{"arch": "swin", "model": "image embedding model", "dataset": "Sentinel-2 satellite tiles (TerraMesh)", "train_examples": 72500, "image_size": 64, "crop_scale_min": 1, "horizontal_flip": true, "rotation_deg": 10, "targets": ["main land cover"], "num_classes": 9, "embedding_dim": 128, "norm": "layernorm", "norm_position": "pre", "activation": "gelu", "mlp_ratio": 4, "head_dim": 32, "fused_qkv": true, "bias": "all", "qk_norm": false, "parallel_block": false, "dropout": 0.05, "inner_norm": false, "drop_path": 0.05, "patch_size": [4, 4], "conv_stem": false, "depths": [5, 5, 5], "widths": [96, 192, 384], "am_softmax_margin": 0.1, "am_softmax_scale": 30, "init": "xavier_uniform", "residual_init": "zero_last", "optimizer": "soap", "beta2": 0.95, "lr": 0.0019, "beta1": 0.9, "shampoo_beta": 0.95, "eps": 1e-08, "precondition_frequency": 25, "max_precond_dim": 1536, "one_sided": false, "adamw_lr_other_params": 0.0019, "steps": 5500, "batch_size": 512, "epochs": 38.8, "lr_schedule": "step", "warmup_steps": 1100, "weight_decay": 0.3, "adamw_weight_decay_other_params": 0.01}
Rows from block 5 of a small image embedding model, named by matrix and row number. Rows with one number belong to one neuron. Each number is 200 + 20 x the weight over its row's rms, rounded and kept within 0 to 999. All counts start at 0. After the name is the row's rms in percent of the matrix's.
Before each neuron's rows are labels from the 100 images, of 14848, where the neuron reaches its highest value: "peak on" is the class under the peak. Only what is clearly more common there than usual is listed. The data: Sentinel-2 satellite tiles (TerraMesh).
# fc1: MLP up (model.blocks.5.mlp.fc1.weight, 768x192), inputs 96-191
# fc2: MLP down (model.blocks.5.mlp.fc2.weight, 192x768, transposed), outputs 96-191

peak on: bare ground
fc1.392,110,163,218,238,219,169,241,180,208,202,178,198,170,189,195,218,203,195,180,223,183,211,238,173,227,244,239,162,196,233,202,233,215,182,166,210,163,215,196,198,184,178,206,193,224,183,229,190,174,188,218,182,199,208,197,235,217,227,179,230,207,216,197,213,186,201,194,186,207,154,206,196,255,234,201,226,172,168,218,196,207,187,210,198,197,182,175,229,206,221,188,200,214,195,193,215,197
fc2.392,107,203,168,221,179,213,158,199,186,222,219,169,217,195,213,187,188,213,213,170,190,193,168,220,205,218,194,204,206,207,215,196,220,203,231,190,205,178,256,211,215,213,248,205,197,180,204,189,245,211,191,219,229,174,179,204,196,174,215,227,174,192,215,207,223,184,189,216,203,231,218,223,184,220,201,188,199,218,198,200,194,182,202,183,198,229,181,179,198,168,148,202,199,201,226,209,230

peak on: crops
fc1.504,091,194,187,164,198,204,228,180,201,211,202,205,223,200,250,175,196,181,185,191,219,197,160,211,247,208,183,195,188,187,235,179,230,209,190,208,187,232,223,197,200,187,210,176,232,209,205,189,229,205,228,155,214,224,190,198,205,209,223,160,211,201,233,172,204,194,214,199,218,190,195,200,215,204,181,230,177,216,216,245,212,193,228,175,189,194,203,216,192,187,201,210,190,203,190,209,207
fc2.504,087,198,180,197,203,185,197,184,186,191,178,192,167,186,207,182,184,171,182,172,208,188,210,177,228,252,185,188,211,196,193,156,160,193,240,160,216,188,212,218,196,240,185,231,238,193,189,197,199,221,213,175,203,202,183,211,182,183,205,214,192,184,195,206,212,237,201,203,184,202,229,207,195,167,196,204,221,195,181,182,208,185,194,224,193,169,175,194,196,211,205,196,211,188,195,203,205

peak on: water
fc1.76,101,225,172,223,176,179,220,230,166,237,205,235,212,170,211,216,201,193,204,163,209,199,215,205,193,179,171,201,219,206,198,192,221,183,178,205,201,204,211,206,212,180,211,206,238,186,202,244,190,177,177,201,190,224,193,229,203,187,162,188,237,218,177,217,228,129,217,214,206,198,187,192,199,210,189,198,204,199,180,218,199,208,210,183,186,207,203,198,243,211,223,207,200,174,166,227,178
fc2.76,102,233,242,182,200,195,181,180,224,235,179,193,193,190,182,193,203,200,215,201,195,206,229,159,216,221,159,207,207,208,198,205,211,225,211,204,190,211,224,262,213,218,215,193,214,200,182,157,193,199,180,195,239,189,197,189,212,208,214,207,180,183,183,192,201,217,195,225,209,188,217,181,175,223,154,224,199,189,210,203,242,162,197,198,229,190,202,195,208,205,213,218,220,167,204,232,230

peak on: trees
fc1.78,089,162,153,176,205,225,206,231,220,200,197,197,234,209,205,197,216,204,186,203,167,221,194,195,226,194,203,183,212,176,224,230,185,199,222,194,197,169,195,186,216,228,228,224,191,200,179,204,225,205,217,182,216,203,199,160,218,182,197,211,186,203,202,188,182,202,209,243,213,181,203,243,190,210,171,228,192,179,208,188,185,190,222,206,188,198,228,211,241,207,189,221,198,204,223,202,237
fc2.78,083,221,215,203,216,200,223,188,213,173,216,182,177,223,197,227,204,207,210,209,219,165,195,206,171,215,172,185,185,217,193,215,190,207,185,183,203,219,168,219,173,221,176,181,214,176,217,206,241,207,198,206,204,201,203,201,209,216,193,194,225,196,205,173,215,182,170,194,208,199,245,181,224,178,208,206,192,224,169,217,187,176,204,151,202,216,213,205,168,180,203,185,191,182,142,213,203

peak on: trees
fc1.52,115,201,196,177,178,227,191,218,225,202,201,215,216,181,216,184,179,192,199,211,183,185,186,205,212,203,221,215,222,220,189,195,197,235,181,174,188,198,186,213,191,201,180,183,225,232,225,178,231,202,209,152,198,185,228,201,161,211,215,179,214,230,218,183,223,181,226,191,208,157,203,217,156,201,209,190,208,188,213,198,217,214,189,228,191,202,182,184,161,178,196,195,199,164,199,207,196
fc2.52,121,187,220,223,238,217,206,190,221,248,180,216,160,162,212,190,206,197,224,202,227,199,203,201,205,235,230,200,223,231,183,195,205,219,192,188,201,199,186,213,192,191,198,189,203,204,201,218,185,231,178,174,185,202,189,187,194,217,230,221,175,215,210,167,229,183,197,171,211,190,196,206,212,193,208,200,198,208,188,200,195,204,191,171,222,177,205,235,168,201,238,216,171,195,163,230,205

peak on: crops
fc1.167,125,200,198,216,163,190,248,194,218,199,223,221,194,181,184,224,171,230,202,170,194,191,184,195,201,179,192,238,192,205,192,182,190,223,221,209,180,241,178,204,199,231,200,207,209,228,197,206,201,178,173,200,163,169,204,165,163,175,198,227,189,181,174,169,208,233,201,217,173,186,211,212,221,204,215,201,168,199,190,185,185,193,186,235,236,198,217,189,152,176,195,178,189,225,188,181,197
fc2.167,117,201,180,214,184,204,206,206,201,247,218,191,167,164,211,184,251,174,202,236,163,199,222,213,187,212,178,244,164,191,203,227,235,179,177,195,204,211,180,208,209,206,197,195,177,164,218,225,211,192,220,194,204,193,228,195,191,224,206,189,210,199,223,219,226,160,188,222,192,217,186,205,192,219,215,226,190,206,185,204,221,203,219,238,189,201,191,213,193,198,176,190,206,176,174,198,218

peak on: crops
fc1.743,088,187,179,190,188,228,196,182,185,200,142,198,183,201,212,198,174,196,231,227,201,190,190,201,223,223,220,216,216,210,205,177,188,231,209,214,197,203,209,216,219,188,231,206,167,205,228,167,214,196,211,206,226,222,202,180,219,210,193,229,226,192,197,189,239,207,186,200,197,211,192,206,173,226,211,200,176,189,214,212,224,226,199,207,176,183,180,171,200,219,222,219,196,184,223,198,191
fc2.743,084,206,209,200,232,173,212,192,196,176,195,196,204,173,198,178,209,225,170,147,191,185,157,205,183,202,191,189,212,213,219,213,207,186,208,208,189,212,163,180,235,220,181,196,218,204,165,196,204,213,191,220,181,222,208,219,224,187,233,183,214,243,203,149,165,217,226,209,185,232,210,187,222,196,227,208,203,182,186,204,170,177,131,178,198,203,182,199,188,225,191,194,188,187,156,200,199

peak on: water
fc1.644,104,198,187,221,203,196,225,195,203,196,176,216,223,201,232,194,187,212,169,219,203,187,223,213,201,212,186,207,199,198,208,218,204,233,194,176,159,220,231,236,216,235,184,176,182,240,203,193,216,188,183,192,172,214,158,203,176,218,193,189,224,199,198,198,199,216,222,183,218,183,190,219,151,210,195,192,210,221,212,231,241,184,210,215,190,158,177,221,180,215,244,206,188,221,203,230,222
fc2.644,113,212,200,199,186,199,240,203,226,189,156,215,210,202,182,220,228,202,183,204,204,251,171,194,201,216,216,187,190,182,214,204,181,215,210,229,174,211,199,231,173,196,188,219,195,195,223,181,190,218,164,182,206,203,216,220,236,210,190,190,200,209,198,202,192,172,196,173,197,194,195,215,229,216,193,225,215,222,178,177,162,198,153,206,237,184,227,177,193,167,204,195,235,199,204,202,209

peak on: water
fc1.371,102,229,207,231,183,194,200,224,188,226,182,208,218,181,201,213,172,207,201,205,189,216,201,205,195,169,207,217,197,223,168,227,190,219,168,193,211,175,199,217,194,177,162,178,180,197,183,170,208,175,209,236,192,174,207,209,222,207,196,233,230,214,205,169,189,247,201,211,199,197,205,234,189,235,167,184,176,194,198,216,195,203,210,160,217,204,167,203,203,234,241,184,231,200,207,205,203
fc2.371,112,181,237,169,186,226,213,193,203,187,194,211,158,204,181,213,172,194,208,155,216,170,170,168,194,234,187,212,196,207,215,219,188,208,190,235,191,203,206,206,209,191,202,202,190,198,208,212,189,150,161,157,217,236,200,199,211,205,205,181,214,229,192,213,155,189,171,221,217,195,213,218,199,185,182,220,232,207,206,208,203,196,195,191,229,194,232,181,180,144,197,196,183,174,190,193,223

peak on: bare ground
fc1.540,088,162,206,205,225,204,203,203,189,197,170,161,229,226,201,225,185,201,205,199,192,205,217,174,180,215,190,213,167,199,203,253,202,209,204,189,163,211,212,213,198,173,175,212,160,237,234,172,216,164,162,220,194,206,201,235,207,228,189,200,237,214,209,188,226,207,176,208,190,216,212,230,224,221,210,192,173,160,215,212,202,160,214,196,155,197,169,242,177,220,149,178,183,200,173,209,192
fc2.540,088,205,209,190,211,171,204,209,209,220,224,161,206,182,158,221,244,176,247,188,201,206,208,187,226,203,220,192,197,172,165,211,192,185,197,242,186,204,202,198,202,219,210,176,184,180,224,210,199,217,181,200,205,209,226,185,224,208,227,200,227,153,189,188,200,219,185,180,185,212,156,209,163,218,176,214,218,180,169,193,197,241,187,200,204,245,205,208,165,186,209,203,192,221,191,201,190

peak on: water
fc1.507,102,187,212,182,193,208,175,202,194,198,201,190,244,211,230,200,205,185,240,190,174,187,189,205,187,192,204,205,222,164,200,184,191,183,176,190,207,208,181,224,148,187,199,190,195,198,186,192,187,204,151,227,166,205,192,245,192,269,216,223,201,195,170,159,194,188,167,194,206,185,215,214,220,191,190,219,203,218,205,209,193,200,215,198,205,192,171,213,219,226,208,218,194,209,206,193,174
fc2.507,103,189,211,187,228,199,252,172,165,176,189,152,197,180,193,184,173,206,190,178,214,196,250,156,184,201,198,220,192,196,198,208,186,230,208,220,207,175,221,168,217,223,185,210,185,179,245,203,168,193,209,233,207,226,194,192,186,204,190,163,208,158,184,191,204,201,214,209,192,190,212,198,178,198,163,207,225,211,193,235,207,192,216,205,202,201,223,187,209,182,232,215,187,183,178,196,247

peak on: water
fc1.652,097,225,197,207,170,212,186,203,194,146,170,228,226,170,206,202,177,155,206,159,216,200,172,205,213,233,170,259,189,175,187,230,203,206,213,196,205,196,198,181,174,211,198,205,205,199,215,204,222,204,200,208,185,216,191,208,211,229,186,191,201,183,196,151,194,170,181,196,207,188,219,199,204,219,175,198,166,223,206,188,211,178,196,210,186,182,182,228,182,206,194,161,194,221,200,198,213
fc2.652,106,194,197,192,185,228,202,192,216,175,244,224,190,194,201,197,209,209,210,218,196,206,202,163,217,186,170,193,194,184,201,210,223,245,211,212,167,196,201,203,190,210,192,201,177,228,225,171,203,191,195,169,159,209,202,203,210,231,202,196,188,211,175,228,156,200,183,200,205,198,176,183,209,198,184,179,228,211,158,229,205,191,168,221,194,201,224,222,195,203,211,223,211,198,164,238,207

peak on: rangeland
fc1.251,120,179,230,204,192,220,210,228,214,199,206,174,172,209,206,213,160,202,177,198,207,204,183,190,220,198,215,179,158,204,216,210,193,214,183,189,176,184,211,172,201,215,238,210,237,214,194,163,197,164,230,199,170,162,183,204,205,205,191,196,183,218,198,214,184,179,224,247,192,217,170,190,209,174,175,189,194,226,184,173,174,158,205,197,169,211,220,160,207,197,219,219,198,220,209,224,198
fc2.251,129,237,190,192,170,221,178,185,206,225,170,173,214,216,170,194,201,217,171,190,203,194,205,138,194,207,184,227,204,204,158,229,223,234,174,218,198,193,205,193,238,178,184,208,225,168,196,218,241,213,199,206,195,218,185,194,166,199,193,214,220,172,205,184,200,210,151,197,215,194,192,206,197,209,195,189,237,193,206,194,192,189,228,183,201,221,212,208,184,215,203,177,200,223,221,223,238

peak on: water
fc1.474,103,204,206,251,211,204,201,196,203,226,220,236,212,193,202,246,188,191,196,188,199,239,207,200,197,199,233,195,223,210,211,207,185,153,197,208,211,189,194,182,175,223,213,182,181,204,170,204,201,201,180,217,207,204,205,174,228,208,162,187,189,214,230,204,222,191,217,227,261,236,213,181,194,212,216,207,203,207,191,185,206,208,258,206,237,222,215,218,196,209,205,194,240,186,238,206,181
fc2.474,103,200,191,231,206,194,182,201,207,203,218,192,198,194,208,212,182,199,191,217,224,188,191,182,203,219,175,185,193,202,186,188,201,251,235,208,195,200,208,219,206,197,222,228,227,197,212,221,227,200,199,211,189,206,182,238,242,201,238,170,209,192,203,190,213,220,232,223,199,213,226,194,219,190,217,206,188,214,231,261,183,218,184,197,210,223,204,181,212,205,203,195,200,204,181,172,227