config.yaml
crop_scale_min: 1
horizontal_flip: true
norm: "layernorm"
am_softmax_margin: 0.1
init: "xavier_uniform"
beta1: 0.9
eps: 1e-08
Rows from block 7 of a small image embedding model, named by matrix and row number. Rows with one number belong to one neuron. Each number is 50 + 10 x the weight over its row's rms, rounded and kept within 0 to 99. All counts start at 0. After the name is the row's rms in percent of the matrix's.
After each neuron's rows are labels from the 100 images, of 14848, where the neuron reaches its highest value: "top examples" is what is common among them. Only what is clearly more common there than usual is listed. The data: Sentinel-2 satellite tiles (TerraMesh).
# fc1: MLP up (model.blocks.7.mlp.fc1.weight, 768x192), inputs 0-63
# fc2: MLP down (model.blocks.7.mlp.fc2.weight, 192x768, transposed), outputs 0-63

fc1.634 096:49 57 38 58 63 50 53 57 47 35 42 64 37 52 45 43 66 52 49 35 36 46 51 49 52 64 41 55 45 70 49 56 32 42 46 53 51 53 61 63 62 70 51 48 35 42 65 77 60 49 58 60 38 68 33 52 59 51 53 61 52 45 61 47
fc2.634 103:40 68 50 55 53 52 53 36 58 62 48 28 79 36 51 44 70 53 57 49 70 52 52 55 51 40 30 34 50 39 36 33 52 58 53 36 60 54 55 50 54 44 43 47 48 56 39 58 57 44 51 59 52 57 78 32 53 50 53 55 54 43 54 36
top examples: clouds

fc1.345 094:45 47 42 36 46 35 59 45 64 42 48 50 59 46 45 60 81 38 35 44 38 58 35 42 40 40 50 52 49 50 63 40 49 39 43 48 54 55 43 44 60 43 35 40 47 54 39 34 55 49 61 56 57 40 32 39 43 65 55 40 47 44 55 55
fc2.345 095:54 61 48 29 45 52 47 55 57 69 59 36 60 56 44 47 38 60 55 37 63 62 37 34 51 69 51 47 55 55 47 43 53 46 43 67 48 62 59 69 53 49 45 50 49 57 59 48 64 29 44 60 31 30 70 63 59 44 38 57 41 53 51 59
top examples: crops; built area; main land cover: crops

fc1.577 089:54 31 61 63 53 49 64 53 49 43 53 64 57 67 50 63 53 54 49 45 66 40 33 57 56 35 64 59 34 62 37 46 50 38 28 62 46 44 36 64 46 54 58 50 51 49 38 69 49 40 38 64 51 58 62 52 43 66 62 33 58 63 41 57
fc2.577 095:45 40 52 52 47 48 35 45 40 66 52 47 56 40 52 54 59 48 57 51 57 43 63 55 51 51 44 47 76 42 31 60 64 36 43 50 63 59 55 52 46 49 51 60 78 55 63 50 38 61 49 47 60 50 45 40 69 57 45 46 48 63 48 60
top examples: built area; crops; main land cover: crops; main land cover: built area

fc1.748 114:44 52 65 47 68 60 53 41 38 56 53 72 50 49 48 44 53 55 58 54 63 53 39 48 55 48 62 55 52 63 50 59 45 44 45 50 45 48 41 51 37 55 48 64 45 40 57 46 43 45 36 57 60 27 40 60 62 71 45 46 45 32 46 57
fc2.748 114:65 53 41 54 56 40 55 49 52 67 53 56 35 63 47 50 56 50 48 49 61 44 59 59 56 59 71 38 56 61 65 49 47 37 43 57 37 40 47 45 50 66 47 49 44 58 57 41 59 54 45 41 50 44 36 46 38 37 57 53 53 41 47 64
top examples: crops; built area; water; main land cover: crops

fc1.165 106:54 30 37 44 47 41 60 23 63 50 25 57 45 57 45 44 46 50 42 59 61 49 47 51 49 59 56 34 58 48 58 44 58 55 59 60 34 50 64 30 40 62 45 46 44 50 64 60 40 48 50 58 47 57 46 60 49 39 49 72 62 51 63 33
fc2.165 111:38 48 61 37 38 41 60 46 52 34 61 55 53 39 56 58 31 70 63 56 50 67 59 50 55 41 46 59 47 56 43 38 43 45 38 41 48 59 56 42 59 48 54 64 60 49 33 50 62 65 51 70 42 37 67 49 40 60 48 40 44 42 52 37
top examples: trees; main land cover: trees

fc1.746 089:60 44 60 33 51 46 36 43 50 50 45 53 40 65 48 56 45 50 41 34 58 42 59 33 51 54 61 55 36 65 42 31 52 36 46 63 56 51 59 38 49 44 53 43 54 72 43 41 47 41 57 31 48 47 43 54 49 45 56 67 50 59 68 44
fc2.746 100:31 43 57 60 50 48 44 44 49 41 56 43 74 51 63 53 42 51 25 53 51 38 52 57 57 38 44 50 36 32 58 56 53 43 58 42 40 39 63 44 59 50 48 43 40 49 43 47 43 44 50 27 70 53 71 35 53 36 74 48 45 57 44 50
top examples: bare ground; main land cover: bare ground

fc1.591 093:66 39 30 53 43 59 50 45 56 49 51 58 48 42 47 43 40 54 60 60 52 56 34 31 42 49 55 46 60 29 35 50 58 70 37 41 56 46 84 46 47 41 51 48 47 57 46 66 67 51 56 26 52 62 59 33 58 53 63 73 72 65 56 42
fc2.591 093:46 53 53 41 63 40 47 38 59 58 54 64 40 57 48 49 43 44 46 60 47 42 58 54 59 50 54 43 53 58 51 47 43 47 54 48 67 51 56 47 32 66 35 41 38 46 71 57 65 55 54 44 47 33 65 41 35 57 64 50 59 57 59 55
top examples: trees; main land cover: trees

fc1.352 134:56 44 57 49 37 26 68 60 42 57 47 57 37 35 50 60 48 38 48 59 59 64 49 46 55 48 65 48 47 66 59 60 52 58 55 45 49 48 54 56 49 33 54 36 35 49 40 43 44 61 59 41 38 42 58 44 57 53 36 58 65 41 49 59
fc2.352 134:54 46 52 45 45 51 62 44 54 46 41 40 48 44 44 43 29 48 43 52 46 32 57 48 67 49 48 51 69 60 54 53 30 46 60 57 62 52 40 51 45 58 54 51 57 65 55 44 47 58 39 55 29 48 55 57 50 51 40 53 46 44 56 60
top examples: water; main land cover: water

fc1.652 122:46 55 50 51 66 47 50 50 53 51 41 28 45 50 56 46 74 38 56 39 30 48 57 35 52 51 42 54 54 41 44 51 43 62 44 50 61 41 63 59 50 44 41 43 44 43 46 40 38 55 54 52 47 57 31 60 50 45 44 35 43 32 66 48
fc2.652 128:45 39 32 52 55 58 38 56 54 37 61 22 63 37 53 44 54 43 67 54 41 48 66 52 56 46 56 60 61 57 64 53 25 65 43 57 36 43 49 48 49 61 51 55 60 37 45 42 48 41 39 51 65 47 35 54 38 39 51 39 50 41 54 59
top examples: clouds; main land cover: clouds

fc1.452 097:52 32 53 33 40 35 38 43 46 59 55 65 55 43 56 48 39 43 58 61 43 60 49 66 67 66 39 35 54 57 76 38 60 51 44 50 68 47 61 52 38 46 40 41 46 52 55 41 62 34 55 49 46 41 63 37 33 51 47 57 53 45 57 53
fc2.452 092:50 59 57 50 51 62 29 29 48 52 49 46 57 54 49 55 40 64 51 29 52 46 34 56 56 45 55 57 36 46 40 63 51 47 64 50 48 44 64 46 43 41 49 57 62 56 49 50 46 58 40 63 47 54 56 45 54 49 52 36 38 48 54 51
top examples: trees; main land cover: trees

fc1.387 098:48 30 48 39 55 51 72 51 53 48 50 54 63 47 61 45 60 56 47 47 49 63 38 57 37 52 49 48 47 58 59 48 42 50 39 57 45 49 57 67 45 40 54 45 63 44 46 42 50 50 31 62 62 37 43 47 52 57 67 49 65 31 24 50
fc2.387 089:62 40 55 50 36 60 32 50 71 66 74 40 35 57 37 75 63 49 44 53 58 45 59 43 70 57 51 46 45 58 29 49 51 66 55 58 53 36 54 56 52 67 44 49 48 65 48 50 63 48 47 48 41 53 57 55 57 53 43 44 44 55 75 53
top examples: snow or ice; clouds

fc1.38 129:45 49 56 45 47 48 55 52 55 35 63 57 47 48 42 39 39 42 50 51 34 51 46 48 60 42 51 60 52 42 64 48 33 56 49 34 45 60 61 49 35 47 71 45 64 48 42 58 55 49 52 39 39 42 51 37 68 62 31 49 49 43 56 57
fc2.38 122:63 49 56 28 50 46 73 33 56 54 50 28 33 60 48 46 51 36 49 46 48 33 71 52 29 65 65 49 46 57 47 43 55 59 57 34 44 36 39 63 53 34 48 65 56 51 45 56 45 41 40 40 47 50 50 64 35 58 54 56 60 62 43 49
top examples: bare ground; main land cover: bare ground

fc1.702 106:49 53 49 52 57 35 55 35 56 63 59 37 51 42 67 61 53 42 46 51 58 64 48 43 47 41 24 44 57 49 72 49 58 52 50 36 46 47 50 34 53 53 44 73 38 70 60 62 72 54 55 41 61 35 49 56 47 55 64 42 48 56 26 53
fc2.702 117:46 60 60 36 43 64 61 54 42 46 38 43 44 42 60 48 41 61 50 49 45 43 56 31 50 49 46 56 50 40 43 42 56 42 35 49 48 48 68 54 61 54 37 40 40 53 34 52 51 74 57 55 59 42 59 48 59 51 51 57 48 54 51 55
top examples: main land cover: built area

fc1.571 110:45 67 46 49 46 53 41 44 42 49 33 55 57 61 49 30 48 60 43 56 37 51 59 46 45 30 32 53 55 49 65 44 65 65 55 50 42 59 63 57 70 52 55 49 57 50 69 64 50 49 51 53 46 51 60 52 53 54 62 41 52 47 60 53
fc2.571 109:34 60 63 47 54 29 53 64 41 49 40 52 48 59 39 48 46 53 41 35 45 52 59 60 46 42 63 47 36 41 58 48 54 46 61 63 50 61 60 52 46 67 45 28 67 58 49 63 59 58 49 43 50 40 55 55 55 57 63 48 30 43 35 43
top examples: crops; main land cover: crops

fc1.722 104:41 41 55 59 36 47 76 46 46 42 55 77 42 49 44 44 57 54 37 39 52 49 71 46 40 68 63 46 40 34 50 58 56 51 49 42 49 62 65 51 65 42 41 42 66 68 28 41 63 41 62 40 46 60 57 54 38 51 65 41 59 48 41 47
fc2.722 108:53 43 57 52 57 44 55 27 59 70 48 67 52 39 51 21 50 73 53 45 56 60 54 25 58 49 36 55 56 51 60 47 49 44 44 49 42 45 45 61 40 64 49 60 54 61 53 55 56 72 38 67 70 58 56 58 55 65 51 68 46 42 51 62
top examples: main land cover: trees

fc1.488 115:40 64 47 44 51 39 50 41 61 69 64 55 56 46 49 58 64 63 52 56 58 52 54 53 52 53 37 53 56 51 68 70 63 43 73 40 39 35 40 34 43 55 50 51 42 46 36 51 64 64 45 35 59 52 56 74 51 59 33 53 57 55 45 42
fc2.488 112:49 33 44 48 54 49 60 57 47 52 62 71 62 43 53 47 40 57 60 49 35 43 42 67 41 46 45 48 55 61 37 48 50 38 31 63 42 46 53 49 53 57 52 55 66 36 53 43 46 36 51 55 52 48 55 35 42 48 38 44 50 64 58 52
top examples: main land cover: built area

fc1.524 088:60 49 42 62 52 47 52 53 56 52 61 55 60 48 73 53 47 37 64 65 54 46 43 52 50 54 40 54 48 60 38 68 52 23 45 36 31 36 37 44 62 43 51 51 46 53 57 42 46 34 47 53 38 56 39 66 66 50 53 62 53 55 40 60
fc2.524 095:43 37 45 62 40 43 58 41 44 54 47 29 47 39 50 48 53 47 39 50 38 54 68 52 45 42 55 45 45 49 66 54 41 60 65 42 57 49 57 50 48 43 31 41 63 47 39 59 42 47 57 62 72 55 40 43 45 45 25 42 47 59 55 47
top examples: snow or ice; main land cover: water; main land cover: snow or ice

fc1.63 104:58 46 45 39 50 70 51 47 72 56 52 49 50 55 53 57 48 68 50 38 57 50 46 47 38 44 68 54 56 63 53 71 48 55 67 34 55 42 43 55 62 65 29 57 54 47 62 51 48 35 46 43 65 60 45 35 37 35 49 39 43 32 72 47
fc2.63 098:61 55 46 71 43 40 46 58 39 54 44 46 44 48 44 41 46 56 24 62 34 47 45 52 51 55 50 66 45 59 61 28 40 63 51 55 60 34 66 47 48 50 41 63 53 38 27 40 49 69 39 48 57 51 50 63 54 47 53 62 35 55 58 49
top examples: trees; snow or ice; main land cover: trees

fc1.467 088:38 63 56 51 26 40 35 37 47 42 30 60 42 40 43 59 59 42 42 62 52 58 51 55 62 42 50 62 53 64 68 36 68 57 52 46 57 57 53 44 54 51 58 56 53 42 36 37 34 35 50 68 47 55 54 49 51 54 48 62 56 47 51 40
fc2.467 091:52 45 32 33 71 65 55 55 49 56 54 53 45 74 45 65 50 50 55 45 46 49 40 50 35 46 45 56 53 52 44 48 52 48 43 70 35 41 55 59 43 46 69 40 41 53 50 57 54 61 47 39 68 36 49 57 66 54 63 60 58 48 42 57
top examples: clouds; flooded vegetation

fc1.445 093:55 44 40 49 63 29 55 33 50 31 55 65 40 59 67 42 60 43 46 38 49 59 62 41 36 49 60 49 62 53 50 47 69 45 47 42 58 59 48 46 40 42 52 54 46 65 29 35 55 64 54 53 50 45 54 55 43 43 39 44 67 38 61 52
fc2.445 094:47 55 47 44 57 61 53 62 52 52 62 39 57 27 59 53 44 40 51 69 37 64 45 54 38 54 47 32 43 55 56 43 39 39 43 45 39 44 49 44 66 53 28 45 41 54 52 59 42 49 49 59 43 57 57 51 47 50 46 47 51 50 61 63
top examples: water; main land cover: water; flooded vegetation

fc1.79 109:63 46 39 47 43 45 43 46 57 65 44 55 70 45 58 71 42 53 44 57 42 35 41 51 58 41 38 51 55 40 47 63 43 59 48 64 54 55 40 37 54 44 71 44 65 66 51 40 48 61 41 48 54 44 40 52 51 65 57 67 55 51 56 69
fc2.79 104:48 41 53 62 74 53 50 46 45 47 61 48 40 37 64 44 63 64 31 52 47 58 47 44 62 55 50 42 46 31 53 59 59 59 58 59 63 50 44 59 37 53 63 68 64 47 30 64 52 58 48 57 28 62 56 48 64 69 49 44 42 54 62 38
top examples: main land cover: trees

fc1.338 132:31 36 46 52 34 54 42 45 35 55 64 62 41 47 44 48 73 34 40 37 43 62 49 39 38 58 58 65 59 56 51 73 58 41 60 58 35 55 42 55 29 54 34 60 56 51 47 56 52 49 47 49 53 50 42 54 45 46 41 36 51 55 64 66
fc2.338 126:40 53 35 60 47 51 45 54 64 28 49 25 42 40 48 45 33 36 52 43 61 53 41 52 60 42 54 66 45 54 60 52 38 50 61 29 47 36 50 57 50 58 53 41 58 56 58 49 59 45 59 43 53 48 37 41 44 43 41 37 47 57 47 42
top examples: clouds; main land cover: trees